python train.py --train_examples=26041 --mask_prob=0.05 --widths=[192, 288, 432] --optimizer="soap" --beta2=0.95 --learning_rate=0.0034 --precondition_frequency=32 --one_sided=false --adamw_lr_other_params=0.0016 --max_steps=15200 --weight_decay=0.2 --adamw_weight_decay_other_params=0
Rows from block 3 of a small self-supervised audio encoder (BEST-RQ), named by matrix and row number. Rows with one number belong to one channel. Each number is 500 + 40 x the weight over its row's rms, rounded and kept within 0 to 999. All counts start at 0. Numbers have three digits each. After the name is the row's rms in percent of the matrix's.
Before each channel's rows are labels from the 100 clips, of 14848, where the channel reaches its highest value: "loudest band" is the band of the loudest frequency at the time of the peak. Only what is clearly more common there than usual is listed. The data: acted Russian speech (Dusha). In brackets: how many of the 100.
# convs0: first width-5 conv, stride 2 (model.blocks.3.convs.0.weight, 288x192x5, each kernel summed), inputs 96-191
# convs1: second width-5 conv (model.blocks.3.convs.1.weight, 288x288x5, transposed, each kernel summed), outputs 96-191

loudest band: 4000 to 8000 Hz (36)
convs0.42 091:532525428495498511506430515518519542470479520564447547526391440468595487511467468537440488524484462495476471477439520519559498532500591472469494509474432527487433580447508541486458515475524504510518473468506442500494492527477449441499514467486478449520552518459499524532455590494505552466
convs1.42 098:555479528462519529469431521475420555538533604474589533600511538544501465450533488489530475457490516428482454547525456488526561469524509511442467470513499560487493480569537494532468499518558484555485415592488550500493543528468465539555496504544489486510482584487583493465506465552525505541

loudest band: 500 to 1000 Hz (29)
convs0.78 108:546479548462448384464451530523538485390452480470492445512474519474413465525490478466506571445513421528527537526506514544441459532514557440448529510440491559485543499521526516516459483540563472501550524558539565545451587529475515480479457507492554492495499470537438502505396507477450576480
convs1.78 100:460462458502456524466470489479415426544456564521516516545446464440519509549521511617454551487432414489527431503534498497484520473483524526512460492508538480497426429498469458491529470536545535522590463481457476522496475552458530501449544507488468504466473471498426550558482489531458447493

loudest band: 4000 to 8000 Hz (30)
convs0.223 091:529462548466538514504519534538486481531465485455466516594517493463447432517546539470471494482505472489504516486511561500505470587556441574523484439459553428516490565503510523536457513561494518473525416413560535473541503523470458491486512510491613504520433516552475515561471573557492469563
convs1.223 093:447548576507515558486513517473527547518459489496495473541512404466467504507521591536457509454516396481530513462479533476490545493509512496506547473519479427519469450572482519510499533519587481518431497503558476469491446515468445506468491549457551456490479457537538529489472469536464494516

loudest band: 1000 to 2000 Hz (33)
convs0.285 091:528447440459552474473455535425444513523459515434511465537466397532510517495506451595484529516558521557542510528429474503488493441528459452497502509491506495464491534474420422481469510477531502502483546525499564481500594449499521489464457464496492516519488497500437498502459529556558448566
convs1.285 094:534482599433507467450510491521530576481382489530455546420442505465575409506445536458552522514512491498446484481441453512471446508442558540572450541501488417393463455427495409488519469519460462434424449519474468516422516526559520509504434513588481504459492485491495499558548542495493432528

loudest band: 250 to 500 Hz (54); 500 to 1000 Hz (29)
convs0.206 098:514524514459440525516540431526480528452463401492482457538478466557538487502497483529425483452503497539553488538435431433583422468490472440465524507438497489511542495566561511583542587517519446489500458491493552440459549434461550444534531466536484428543506438517493520458575417505503530524
convs1.206 099:557546447525540505535457490474516548509562536505563529488472504488470512523515574568515451520517468445414544516514445520456572573527483546458495497547472576493544495485549496521503489555358529491513541542477476524480422503544497527522485531552473480511451541494523438498503591528536533508

loudest band: 500 to 1000 Hz (27)
convs0.154 099:519544542481514543489462501466478564480474521446535493509551497504399523492505492476574527522458503521533501464409552459487495486462484545544522381519599444514526466498527479572537560491427531458455500517545455479496547478520489531515519517595522498463490511538578522532518450591580537459
convs1.154 095:450488463465506533489505488490477484466492469462480503473519585583518520523539461479457615407552518391563464439486451582446575482510469462492513542511491523615470569533462465503494502541528515461532532480589447483569493488498550493505419497493509487500487548488485519502462521521488500465

loudest band: 2000 to 4000 Hz (27)
convs0.214 099:532411545488562504542503510541475554494554558519519540460444467487534463469588521513442495548490494509411548522495499458525388547474576511479546436455587492517552519457419489421518492467581470483533526436575515517561536508502472435466448442500549435462487460539565508507483480450470462471
convs1.214 102:595510557539523567545480505503486459523426501478512429438475544564480531444513506532574542450485489527468505463492514462456459445549517462513479505522584492513445497507588459437536449530527444520492497439511437543498598511507503489525543454390514494461533528553421484483470550450487539465

loudest band: 250 to 500 Hz (52)
convs0.132 093:467475491470507471523468547487444486473478529534486454527458422549481492587537460479488501500535499464486554510502503575541520461558523529499540529463451459507515539530502554537337487509458535469519484497532482502500471449512471477498444460507555573505474433446478503508492451485481533512
convs1.132 101:546576460492470540538503525567439558477534515469558469525506459485526525490487619506560441483523508519502476522456533474458555496510430480538454535499434524526534473478481491559513623504481438556536452450549546444475484487508474539486490504476532500510471448548523461495456516545416428489

loudest band: 4000 to 8000 Hz (36)
convs0.101 100:517495468499448466546455509534452496526531608426535509503451466526437532503532520474520546556508516510525514495460485503467489562490494565502365563417432486521520515499515498582519423543517550505419491540500463463549432465450491502610466470516497537463573535533489499436536480555500494474
convs1.101 106:531451499539509548488498528563497501569437585465447497576502542494531483437553589516471479483478530508472475475494473506453455529514535571486464471512438518439511534488549508507523435508523475476464578474498551490533479455531479528486545468464489516468517563375546513517490515583475462532

loudest band: 4000 to 8000 Hz (43)
convs0.65 103:482543535516516506567490467558478492488496539485497451484484479632474413557480521455494506493503491493545489467432567542401561481548512462485442514438567459526532468434468459559489539548567474499553456521439468522504474526521480426564517532484534519425463503455551502459545405487514499450
convs1.65 099:541437559504514524506459485522496490508429503535458481507493529517450494532509517547518445540445531520608430490540519455523519520542520455429476553393481447498514480449527500469472500520478532584501508439510537503520508482502506466478576469543465458461506506450507471514553454531404430481

loudest band: 4000 to 8000 Hz (30)
convs0.273 106:495501459474513509446519480498474494409535567526548508490633502532523480526525562450537513538496508493529448474492510478504503487496587528508605478521511463546540526525563479561461534439457520560482531528519517466406599498462456480474471549552530546459540469451567452543481472534542486541
convs1.273 106:497503500477514478579559483473484507505490496592477510437462542511473453507499518478527515525498534489493520523499442498530555453519509523457448471495496532556493507582574463492514554440494561485498523512590480477487502503484480511550552477509486470555496516492464466526524501496539465491

loudest band: 4000 to 8000 Hz (39)
convs0.255 082:464426498552494517516519545474538491569532507468529432476489485473443517489624504502528504549484542485588592547558485465503442436457472478483533540465611475506405524517444503572499533531499438465497466534523495540512485453558498479501405463545506519471460545468506498531443469536483469482
convs1.255 083:591515541508523544464528522514521522498539523457486479467440462469461472457490516470507519461528537466484531506441503420450478542515527510519510467493475492496491516460545497476483518537511480521565560527534459566490498532510440468573458501426469442517544484498459446475560422479494533572

loudest band: 4000 to 8000 Hz (27)
convs0.51 103:438538493483514477548508495500545512482490545456488480617464546512458451478543438498444528537528423541521556482506496472438503488516486475497536496535500477500529479487445659507505491470506468546515495484498553446520444566544528433473453496488577555483442469489508443530451503435496524519
convs1.51 092:471549508567526512486449481474523492486441495494476518527529511541417480514479524497504491436566480452451436486483508499538450544438513436455537429492533435511461482544501492522446520472533488430554469523522526442456478558369463506467440400388536474506493451502496471515494475493467501582

loudest band: 500 to 1000 Hz (30)
convs0.179 101:453502456455483508488414475503551480470489489510571530497464493484471447505494494458455566508446535472508543563531594419516528559518534554505552552480522534435420584494561524497540553464535520498456535491533434488480437555531522526409463518551513474462443462493425478491513476550481523564
convs1.179 103:554499523565486443467464569469499435503527550568497542506510526521463469511501526508493548521440543525517493504533502468463408441446531497559427571454468495537567446511558471541472523522540531476505461563578565522547455457471587477468509527531515524572524477467401519564522505541463569511

loudest band: 4000 to 8000 Hz (32)
convs0.35 095:511475508442538557508463498524469442555473561601453529487465462501493457438460534493443466454516458622483500546533547509456496495495545496536463414474547515512514427528484437510471494471503560508445474478527526481512493429493514465514430516530478446472458503556469478539516518536480500459
convs1.35 093:487530454401545463478502486535556504534411478555510484464533478525454516510570485490467489437474500434482487466535556470521461503507488474479475513537504506427527456518483536488527472432452547471424452506542540511487462435490522478556548433545501472520505567536588536549509509540529541504

loudest band: 500 to 1000 Hz (28)
convs0.6 109:465469572425509523570481497471526544547555458528558496455456517478530490583521501522511489537452489545535525570558575506432504485536470485518519548510514481531494519479511516502445507483462408532549557529462497487438432505512523491515551520546460503535456524477525524481453533498452530477
convs1.6 105:443459482529448500499463503508494611426565574453510473488506506467471542501542530530502551425526540527498495478516529544524540521470451515471490475531518533480505585523490491558483499487500522478439546503393595497488589468401508440518482531468515505464506471534472488541518470476517541507

loudest band: 500 to 1000 Hz (27)
convs0.275 087:500482518485490527470497484495585430457541470465503485480464472480541443490486475467385593516578500467497581513585495459554425544466526481475604448466518527387428503522497539552402478528420512535610456467521536557508445528443462494530491550534509504482485493564486498485524457473465506519
convs1.275 106:463488532484483516486545546464509464579425393452446489474592482510511410511509486560536439457507494566506516517472564467583462474481526421469478476546467504483526542585470472510541564553559488484526530461520529480478553515519466516520522496517509565525516463484442516506491548505589478465