Rows from block 2 of a small self-supervised audio encoder (BEST-RQ), named by matrix and row number. Rows with one number belong to one channel. Each number is 128 + 32 x the weight over its row's rms, rounded and kept within 0 to 255. All counts start at 0. Numbers have three digits each. After the name is the row's rms in percent of the matrix's.
After each channel's rows are labels from the 100 clips, of 14848, where the channel reaches its highest value: "responds to" is what is common among them. Only what is clearly more common there than usual is listed. The data: acted Russian speech (Dusha).
# convs0: first width-5 conv (model.blocks.2.convs.0.weight, 192x192x5, each kernel summed), inputs 0-95
# convs1: second width-5 conv (model.blocks.2.convs.1.weight, 192x192x5, transposed, each kernel summed), outputs 0-95

convs0.67 101:124122144141163199147125115107080144093116101081069134181099135099126139140170132145160112104093126109132116109074156149131085182078103139148115153112145152168104134107147131161047121116122118114151172105120172163122141176162119145128093159169136134127115148134073114104137133131141131058
convs1.67 096:116066191119105078108137075142103089146113083194068114096138111153140139161109108147146132087104082112091097175121139103148102179131125121116140108199071151132128115132097103111138150122126111073128118161143129151196102136081097122123236132138106118072121136110152129070124144115105091193
responds to: emotion: angry

convs0.44 109:153138092201129087135083155140141141146096121135189139117076149177195145117133119120109090116091129135157101133146086144071136171158097149148071078085140126141130104191134133110112128111104175081157113079105076132061084159155100128186142117108137154160132107154112092126110145147102074132
convs1.44 085:128139104091085111109080124083071085102129096111128063092147089081123096099170136105088115178144080146160126190150147136185114099098101133121135101087182154101096085123112172162087080090143068137122123125150136164107119114104146111143146077136190148148154180134112142114117117124097141139
responds to: emotion: angry

convs0.14 106:135093104145120084109050185134128147147088122084152124127092156194104095142163140109179111157100137119136149058104069116128119139133104125149071103144141137167159105098087157140126097164086068137170066165111105143084077139148082129139198145159167121134209074166103140131135120159087122119
convs1.14 084:138150159101151080130048158110146143080136127097153149108191140045163177107113144132165116170121090104179108125107134140069136133084147124176119150040090060150131178155152076159072086151127116112090143171210138078101166114149098159112090122155110157162078129127141109121155232109114056081
responds to: emotion: angry; emotion: positive

convs0.46 116:156127182223100109114101129121130081094145115149153107138173173146135122171151101146141128124154125131194142138157089095179134000075172109163094118142065122113158149146113120155194130149052108152107116111141127153084159112092197096123114153092138115090153141103159144154145131119127169128
convs1.46 111:121133121169060112135116132159147112125117110162077126081152124081156082132086121124122089118158183201116145126163143110125169090158127127134105114131143119086141098102111153097097135137077194129147129140076080136147065132155094123125163101213155166211071133191119138139113150116113156116
responds to: emotion: positive

convs0.41 087:101089152137088132125070164121180156125072126122149145094155148120060074182115154116148076145173061167179139173169120177107114129102089125120129129128043096162116119135100112063117090128146110124070161128109162113053140097110119128113135095157134116122097151164128134121163162119079141113
convs1.41 099:135166084158188122125091172092155101105147176096105144161158176106083147093126127134135082106095226046119094167116154160093073152122126074140127141152180087109123152080093159140150153143152114090103140127137099156115101181131073143177119097120107117124068121156089103116106094121119114161
responds to: emotion: angry

convs0.94 099:137101162155126107125110098107102142054093113095122159121132099186127132185096076092169163150151127136153156105151132097179156162187170153121091082139084126129131076095100136145120099098161119127176158187126147159082190104195109144114116108171165152149139149192154076163128156152118144166
convs1.94 096:155142129134105095195098150115159147141114178179177185086126140138103128131090223127107119153169116111156143094173061102162156111141147144044133097153156132134084169164079107153125150191133121097189128161155158108131181124114089069150141176131133113116122119099225080109121113109092101107
responds to: emotion: angry

convs0.154 117:158151161126122124138112086133110194064136097144118099131105082127085105190102169160127111147127143078143167166117130123109120146147166164126112114082067159146122097151152124144124115122148117150124126145123149162124155089114061103149066112099140181064189131112076097154139126136118077095
convs1.154 119:153049110082106103138172176128116073162164170090135127109147188090174132140137063070153086147107143164152037079124107112152078167109112119154139166145067140178102141053162139115150160133143085122138143122126126163173132167134105132141179118113134107144123130104143125130138121163115132090
responds to: emotion: angry

convs0.163 097:121092112106094118162106083130152130094120077114126123111128138110108136093166057116211188190088119116207085183151138138116107149181094132099072099084086153149123152134128108125193157138087144197165093076136116171118142062143062149123122154129119151113137118118171112177129167146120165069
convs1.163 108:092148103095138131139111131108134141246074146186156152111141140101175065177182129148119140122096167149088110176078178156121128111150197124080169136157140140184190174154136158110108130114174143105193116152143091099100107113073129145138072136128142080119138119176181100109110113141138137167
responds to: emotion: angry

convs0.54 094:069077118085116119111132128149159097137148120110170167157055162099086137113094181098143112080077166108122108115141083110154127161138126100089131158102096158092115114196102110143149118109144090102138092138069148214134090117151129166152122120108161110109094151122077066162094124202111102119
convs1.54 097:148114092157121136134109144142080161126178066173108157157171124125111127175081114122145150148147124189106108174106099147102085071164118115132128137126154097137101073111133105078131132089120097131116059095120101087077190109100126120065097149134180156087113126141111159103151122170121147140
responds to: emotion: angry

convs0.139 095:129104107128109099154154130113106079111133139169102114081117142170115090053134107008125146108116156182128119053107107123153124085147120061050093104131209161128162122133141176085094121130162163131135139142085130136140169109143132175116156100120126076186153092133171157118175155145106111138
convs1.139 110:140155111060170182141158124115135163155143123100133121083147146128109074098086144141159111150106179143105123131174196099101233156100102182098082105145107085162157067086079058124115118127145109156149114088138111123197126177141146122143111148129149111114105162137117178125104106205103132127
responds to: emotion: positive

convs0.149 102:167136157182189067148093169132088116167112133113173096143101124141128109091158144125087076110188137164153173141132153090064129111089069192139084127155094134103104158111182135096082117155111171197133129128079138123113099147079088185168099107086166186103152162057196137061099137135145179130
convs1.149 095:145056144142068121108148116169067190115176150138079136155166123116100126114147113123120122121160090076173116081064120155122107170167242162148193129137108064121086146084121118126123103063070092166127122162148147140096088160141092100085136163146163172113111156092098142152144134150186098145
responds to: emotion: positive

convs0.159 094:079116074119116130152145167180113171133099072146128186090173160135070116177143114118127142118195149120185200135161067060124130110097127090078117076142175124065106064137161144150116144110121152092099077094086169130152137179123124100145108133121142068113111119136126133154187179128103082092
convs1.159 113:099133116109164127158121071119101224121080146126157093109146142134142123165153158114174122152090128092087124132115083129068167091123107137133130185106154174117193135149193144069123092134157116143177128184187126173101117145062093105101197109138155087101116050102119143203110110110135120138
responds to: emotion: angry

convs0.68 096:170111135098125124132109224138174137146167118146146167038099164065132134131140132146135138097137161137095204117144154121144097158133135098116134162138148121119137105151144123137146123092169057074143150138070157103115161112124076079139064165139076077209170179166141060120133152151150166127
convs1.68 116:123147104150133132140118126109098126108091139086109121100182119066072082133071158171141093122130124118108164137136121127106155086190117167195127094144170150129154171162074161138082139102092137135073172169111097139128080139142115095135173136136135165066138106144074194110147123090116115141
responds to: emotion: angry

convs0.157 096:117163133156101130094194166135132140171092131095130152132089176111113122137115102091145075099115092119158136154152122156133098149112138162098143095111114091167150135208132122083036136102124174137163137124113119118016073093170100152153133104159144089117120117109157147100156163154116058150
convs1.157 107:147081086120118116110172094126173096231143144158079159083119114157115162157139119145136114123152146133100135147075136153152103141149115127139127104090127130103094131116126099153160107136146155085126161094117128172030169101157115099086115150073154111100215139101114154105134093133134143098
responds to: emotion: angry

convs0.164 109:115080113103116072107148113146146065108129113147178149140122136120107100133109071129138132165136143082108110150091100082104192048179148131206126054141083140122113103208095113144154115104110140110161129119093151167144106150090098138139088124101151146185092130105171159144137140136076148134
convs1.164 092:095069131092138057112133116113137105175168112097135116181125137134103108138144170118185074140175129079128132156126126112120041110102111142086097085120111083104153201132118157135063101121116153140076128114187130114099128080207129152103115148116070145164175086138109070134177146164140112063
responds to: emotion: positive

convs0.99 101:108127124126142136113116131117133086065154145138139161158142116125169145171169144112071105146137152078077093100092092169115128130110110133043089113083154069129107166162108159115123100128165096109200177142151117126152173136182116132139151129171207151084113146097106093130093109117159113102
convs1.99 097:154109100115182143139085133170130160162096134157118133144089151117126166172147142148158143141134090146139110127174176125086187103122168128186081119168122179170070162123087164193125147143173135158082105099131166108104139123138105165174132182127127147144108117114092149152180126092164088165
responds to: emotion: angry

convs0.119 095:149151068162045186118088137108140119108125070120139137122097151079142098161153184072043108110087162108101155152144096188133184094076077107120111113146117134137135127108142141125125131094137139113090152179114074161144123147087206116032104100151083118141103136109132208114214173136093145147
convs1.119 121:140080117073203148150141108155162107132131130052114165095123130111185117122126137129120106136186129100112084149115119118098105172146108129204142185134122167140112171146092117121051124162120129149146061099132107124130160113072100158156118129108115105206092070044171140110113100083122110089
responds to: emotion: angry

convs0.40 121:116116141146152105157110168115192147108114138156158097153120142129134079098123137057132147134068145153126115157134143095094139133114140123120068113166126155110132074138180148134085104120069155104181071142139115116097165156107126115141149082096122144122134123145110131187116163084079129101
convs1.40 079:085124107106124130151131121137100159152144103118101047157072114122103162184140160134076125146146131108155172099115147142131103124192090162115117096044137067086108113153119094151123099095127152162094174115139092115145148097150072156109129145140136112119120110094088153107093166102143091092
responds to: emotion: angry

convs0.78 089:128148112172102157128130100112088121099135119092147092104149160092160085057087138088120220127126161086101180201183219097105101125094098169073097061141148120128140070146130078071170085093144082130163158165147191115096143124131148176106132124135187084113074134143165155113099129108154106182
convs1.78 097:153115085117114137101158062093091135165127055161134135120137161129097138060115154102143054111043071172134086112123127130084113159114143123115185130139111149090160133108141104145112101148127163146118098076152171139142100175128166159127102179100135167133215125103118079122104145075079157096
responds to: emotion: angry

convs0.130 099:086108167170138063053121131140123158087120143132135091139143101087143098145111137169136096123131083214156122080151087154088093084138145111149099182184111138208062150117121128132120201133152127123086122104108182120127162154123140116187109128127107136095116106126164132071139172151081161176
convs1.130 100:142085155136149134169166114121149153134176088103100152156108203181151154122217161081116170121126191106114138153082129081129126102083134168116095122096082164103097158126116178103136111182170155072104100098132160159074121096094144118122202167168114085134082137172103077217146137147116150115
responds to: emotion: positive