config.toml
arch = "jasper"
model = "self-supervised audio encoder (BEST-RQ)"
widths = [192, 288, 432]
optimizer = "soap"
max_precond_dim = 1024
Rows from block 5 of a small self-supervised audio encoder (BEST-RQ), named by matrix and row number. Rows with one number belong to one channel. Each number is 500 + 40 x the weight over its row's rms, rounded and kept within 0 to 999. All counts start at 0. Numbers have three digits each. After the name is the row's rms in percent of the matrix's.
After each channel's rows are labels from the 100 clips, of 14848, where the channel reaches its highest value: "responds to" is what is common among them. Only what is clearly more common there than usual is listed. The data: acted Russian speech (Dusha).
# convs0: first width-5 conv (model.blocks.5.convs.0.weight, 288x288x5, each kernel summed), inputs 144-287
# convs1: second width-5 conv (model.blocks.5.convs.1.weight, 288x288x5, transposed, each kernel summed), outputs 144-287

convs0.205 093:568506485502478554513529487426532537487477545489501536503506544513530485462516431535518417498452506526440583567487540517552513544483427458482506474464547570549459521532528470457492439430489576493455547510503510557418524503422527453512500495508489434455439589544508544517543505506491507547466495561546499495480510569528525554467480435524473466451498491522465581479476497504479496468539546486451504487492547536525480489515527472426428
convs1.205 098:519563533497533529504462506496565523510512547491534530483519513520497520558493567513467547579480545401481578473527514512525501492498531526496522544492572518546545498486461435531457464474484545478443543441480532521525460483505442576515441445585582470464442545510478486466493507496412492466473554561507493542554461496538452446524512491563458540578525549530497546519494468435434498489521527512583506508519439516554508470525486398507456
responds to: emotion: positive

convs0.59 101:541524508599484478436447457572481474541518506504585592477525472446476572482538481498515528464534452414491471495562500543506519507492506475562505411442405445465500535442481564478433415448527481499524536447507448547504462499478576481473524489519489467489531561494507549454481524501450503534475468507531478530514498503492489523524574451513458514494462533554432481440474548481443490409529509493527528534575531506414520503505481486483493
convs1.59 090:526527551508502469542440514565514546494487547532467508526549476506520437495506518580466508456499482526430521496478538512466518520557482469514525458521596472430524475532464546526473484544483529505510440480526534498495474536511551498470506538433488494449500489501545516501519503456505523468501504450426525459505499531495463523499530469518531570415517492518540564505434520445415478503529503564474481546523590523475489458394452530516514
responds to: emotion: angry

convs0.268 097:513474490374468491428481472472523505435514489474491587509497543539579514475484466472499549582482539441521567440504439524602515421465570541460453501501515442546485493456475458467497452499488547483478544511475504463543483418540452457453510514467464515486493524573566529502506553534504510498505533556468488469513506449482492513516534541518448514550471441554545583490498538486397541530446483458495510500541497505468520389490546527476516
convs1.268 084:497519455498596512523461556474515543544546488497512513546572493464506493532501489465495502527506541614406548480459422477564414539500549441547519516523525493437484487487501539487519511547456519506475506461522516491521468419491518507410534467503511517512415519513521428493534562469511427444429451503509495526510536436483480468492538436504469525514443511492506523530504510534521499474565411518466484608480468523514526423562547465541620
responds to: emotion: angry

convs0.287 099:487527520555493494473470486464529526515430528488481448589582438503411436465497490499478447439502446456499480448493507485536491424457526493461482498476498543505513491534493415546508505491547504530480512460509565439521497506548463418481481470470495470519567493515521508522514482554502446485484463492466472531542464425548461483451531508528487465488531540457489463459547466497445616495586459532430532474474466544502502492503523474444464
convs1.287 110:525523450444493516472446478493515468450492513550471469479495518482421588560553525489511511571487508460500529535462539524461446519517579442448527457478499443549486498463444495481491459489550479538455492487429489528512517468445471542519477441536511476476496501485513447517465446512542579477467479503543513402482488520524458498501510441453537497445509558491510515475480503489523445564425464466423511516499453528543563529503439543505511
responds to: emotion: positive

convs0.226 108:481540458507476509511509446527477475471526439493503585531526460497479482499494496547534514481468546451556509445530515456500499509525578512489523529482511502510504466456527527481503550454607503475549497449478411424533535513456496485484472469497447441414425477498483450490623555509527506474536468505544563493504471506533427554488512519488482531432578453546520460573442483495530534491513466502543493435576471527521453520468417555522511
convs1.226 088:460521505504474434525457497520503468527508527521448440427559523464474501505536485465554433517497537443522483512443492540545509447550477587427459504486498465474535433526502527510543552527548563569458530551481464510431506540464519485530546462462483546414368529580454499498482474439514532481483486548487467564471495476467505490536497462497495497505503492512524541452492540456610457460462450516506572535520525463467504519423446463532509
responds to: emotion: angry

convs0.93 105:462540507528450457540477479519486461444502507476516472492534455547548433535500445530521435511479495564443464462514552463509439477562558488427505532472488519537496516524521475525519521526449488457484477455498502499465518479458511469466552498439517484541504544470523545562529582503498286523498442486568492510526463628462497445486493498462546523591449466504465388489504549536503499503481439468519542526535468490490476595439485448502498
convs1.93 098:554528503537522544487565514571509491507519496414504517504466534480505507499517489499517548402569488502508515516592502502493522539524516460567492474462493560504513509541527445512496507519491473499525578477447480490480474475510475477499474467500526528523525512522424481478484547467475230520560537483556482516539565525502500494558495465488493484521525458496505498520487526519508560554569441466577552487480549494520477501466455446512472
responds to: emotion: positive

convs0.128 099:483573495517522480505487439501504496522529426554546555481498525490460459479524506472538528499473554533463438433440426535493497468531529474524566497475545545428481528527440447560491587488507508471578451493564464495482542499570482503518470439499538485504459504516394479509601496461421498528502517463470437475497465543553475495545560435502577503497405443556481484463486488525541569542466500440429524535532481498552542468492480505512471
convs1.128 095:492519535517564462529444439497433475562509486557509487553513576475454434509461497523494496522423587503558463452452463520496490533459565532458546516466497478495586551512491449483575449487474478452539462441501582452485563567555516456562437466512497514539532512509529472454482521583473415509545561469489513493532450476486575505497574528490571501487604557561515489493526428481527473482517489471494506471463517554436494531516472505506477
responds to: emotion: positive

convs0.58 107:492457473530505497564434490467504451433453466489444454506516491441510488481603526444420517484418515487490536511514473444521511519468495544551518435509510542493417448526435522578470441590468467537503451482513511486466468476543600530551493475484463556581510528510435472474481544461514472485519533516436527479484483519495445444532500556457417516496527519474524479477496505542517512493403565507525457499571465538447431512579449484548537
convs1.58 088:521567491596523509478418466510510482468495485510577481489511578470469519545518495511498520521454513571478437549480477496433488459474458455494523475536549563478467528485533481489444415472443525476507507547481482539446562471495548493560521509562528521609471496532469527533531509438514441500584485553447556467526486442463468490524549552481548518471520468436501514567506431536477484539491552458503438502526426475456485537453545556462528
responds to: emotion: positive

convs0.83 100:552500500521475487470466410522498482485509453535507504503507542533448521462472426476461536476492465496495520466497526503524578495500482489491467555542512534512454527504498455444565462504546441408477538423495513490524434492523480407471462459533442467539488525610477478508528548495406472502482542540463452509488511538580464472537545448465498563487533516468487450521496513510585484513457474484485565513477548550483451532485578494530499
convs1.83 102:539489521482485529503554485464476482472422565531481447478561443503463489488496433558449425461482460501437527424504506551471516536465504513561502506431519503535531489546504445490477494457566530487463520494508506512483442531476497534491355477512555485513515425516493442579450519567535545463485418566481537400607513496518516492461493499463483455484432480518528526585533522473536422485449490540486487496500482482498488467491492488505516
responds to: emotion: positive

convs0.269 099:462532533518477510522533548476496395505513541439521466475473466509544513428530472502526446579553449477507502514445541497467524511528510431540516438498530553512494445485526492488519489465484562509503514485483466493526510555495516511530455499520482491548458548502519502499520449530558470541564489521460470450419512548473543555526558489571482513490532514507537521519569483480470525538442506486545542525470479409466525520485507533476479
convs1.269 093:502482592478539518504538385480463493554540487479530475522498492489509432454529533552521501457497551512498516556524412478503549483492505493481420425545489513511446533519451462552478491528474471488439516490390515588521467545482477503481492580482451527548482453552552485527498561568524537512450576495488528451493456503482340480430478526518481480572465476451513525496534551529555487483525494492540465494456436453488519570484476486439581
responds to: emotion: positive

convs0.41 094:492479502493477508471536550524502409473550440610526531470551518554509458478517383452504483513489483591530501437517452462523496495462548539457451413481485525490462441516525534468571451532492501474526536427481517518518545472466478498502481484440484498459518521469515466537527508525493502474535523446520455473467521522491561479465466450575529514499524500502512528483424508480573508497571470456520505510554529483503469531456476455522478
convs1.41 086:563498514516514435541535500511502494526445510456542514550482473536472511475422452479463568467459516499502436486550495461552429445495477568543481454534450474439471478533495518493456423498490396542452472494569565502480558468534537479517470537480498512469547437546512503587494532517570529521523496509484492493470483527509476481518539463541502488454468527505449423411616581545499492489487530480457496520481580521538542417593444490451556
responds to: emotion: angry

convs0.261 102:462502514467478559493455445473493539484498470469441474495541516504541477497490478554554465470572448453406531534517486548529538535551544514514503492526430519485476436549494466516555496544511468505590491467489415481498485512518508431493440505515524522498500591466543568475520507448479471478490500453455488392462494464427460469471432505557543478497462480554534508449507531501451470446517524533507494528502486496488555401496575513485551
convs1.261 115:517502511451454442488528488463525534562455493511452406464489477491489500458509488482489509398424476493432446520562455506473594497527462462491484505578526488536453587469475538577503506526536470516521500527456506489442527568500488493517452399548487554503473435506529472457505512493444463499458470502492469448463489431482536536493464485488481473456548484439491476510454580524555464514488476435451550542441441570502502400463483494433525
responds to: emotion: positive

convs0.84 108:508508501444473498481528538520468461529495512534501463517511510502542542484489524524530543502427426501493442536496444492488462439497543492476417536555486599484536520514504464471455487501484458447488574483495499496534472501483487508554461493489551449546556605453515538492465496557510546521506523524455462465505503488508531503453530511547421533449529519530523511443580488498491513532509524520514468479478588558503502514539448543425457
convs1.84 097:536508470498541523489517454414456540553494549484510544515484530524553474453478476596488418565540502534451523489571446576455438484479519539552564517555480541426547476483568527489545512461558465502455490446526494502523517533501536505520513447477556545534569507528501491505503500498471483464445475517571518408520513468504500518404525514468531516441524457466486531435454516472508518541580527601501552567418490530509455459483495516481462
responds to: emotion: positive

convs0.169 096:494458524556497476459493563494490490477473545497513489489536456496545493486515546517419508490477539500530445473472437489476470493498504444478492529460557469471490539509443562537500518467555471472476446417454524479490512506526459456434533535500526503461518495454437515495543563490411523522594461480538503433451438519475468527554444465470600475516547492507545507447484504509505510522544595402525461431524495492476442405563467435485492
convs1.169 095:541523495554509507520559469451541514530537575456491575596585467461473480533477549447461546481490512496451548449540458522475504451500452589545551530512523529531504459520508494486498481463516438529461494605446534531482480529607493533569524572498478487527479476476557457475524552461537514468458476538503452517523444498479450527536494495534511429448460461488510513616512422532491552455475515522392490542399491495521527570553650450504465
responds to: emotion: angry

convs0.217 103:517490486468538549489481433505423536501542502515518456523503495529503459527465494475473470473470396530521569436520533510478506491563518358473422454513500509524464564554547480458522536522410488491486523500537494496503460465486501468525520463512505511486524535480474535571565593601420456448512518517538521488492528512547541492438498489529475538463491442488562557461536503502477459533565516489553443519494413434526448507451522445497470
convs1.217 102:421486504425537526486605488465477475516559494518511482520509456523569474498494527487508500485516487543509487510492576535512514465524562494433502513476485554460515476470492462513456452482493570482418524478573425461511469536519508536534479471545473476509517536490503523512556561500471455442521515563445557536467451433605517525499494451489488488479500540512441532413560371596497451460465468501553496545484476509571426494451482533503536
responds to: emotion: positive

convs0.197 091:488515488514549452476462433508449567515525464527541499516423583553528424510632543519521508486436498471473502442556494474492558481497466467498473544493535463545510542487442496436534479544495582463516510572502503507527541575527483478513519515516440520507430537527517527561411484471508523506525590570514502466511475526432469501488468514549490511451532512501605501526512529514512460496517520517506549528471524517495468472452468531419470
convs1.197 090:523543516499511500483593433508585428483527455523456570551538476458527491523432516486535507505518495557465539505421511558497489498453460480528544554517577505519453554490476535461476575400512565514501555539525474486464537559510489527529459480435490464524519541500508526447465450465443467483529481519534525465584540478485539548539473551482527512496457437574455477411506498533507470547465519452468459440541445411496485451566495488556533
responds to: emotion: positive

convs0.281 100:506524556469536466444422558544464499555453500513529461505477493547487471565538590409391459443477528548507477524507483497514515525449514532421535459493436471560493534528455554485534465564494590462503497598513527446479508486520461422508491492436516550521450498496538530501483395526536440521506526484431496550496479493453422494484484509487537495487546487487489522493438519483474478507436498475543537491554525511545480570519551499478535
convs1.281 100:511449486504557500521497438465527530474474589517578457493471460488450467546473506473407516467462476457544480460527434526540530461529468476448455493496453496471479517464458483515493447411486492489492479466508499526500482537467469366525429480524461504587401458473481466462441446493541451557564590462512465402529484494514496482505530459561452523516523450476450460496444532560483452460426547469503494531452512574558521408560517519507474
responds to: emotion: positive

convs0.45 099:479457537494483473554570488488533527513449440465516412523527464511518519485499464541423378552504463463512569535549514527466465466440543480489522508410440488475524457471448483496478485523466599434484516424484445516488475495487465480490478553493455541536400515502464468515576464444414494496488533479499501513479510487463507478463409546597489537514522506475582501473492500491514454433564499530539601435503501523439430501604496503479498
convs1.45 098:539506409568433546539463426499435512488515506543570560504513482545520501550479456531506519543436538497558549486503475422474455524471530504482539442474504509486502473591496497544524492502559462493542540487501536546498557525574508501562485496534467540537517493474532494593509462474515463564486516537511498529471524485570448514544524463465507529526516548550496493522441532478543457481464524613428523499494512496521538536552525541488520
responds to: emotion: positive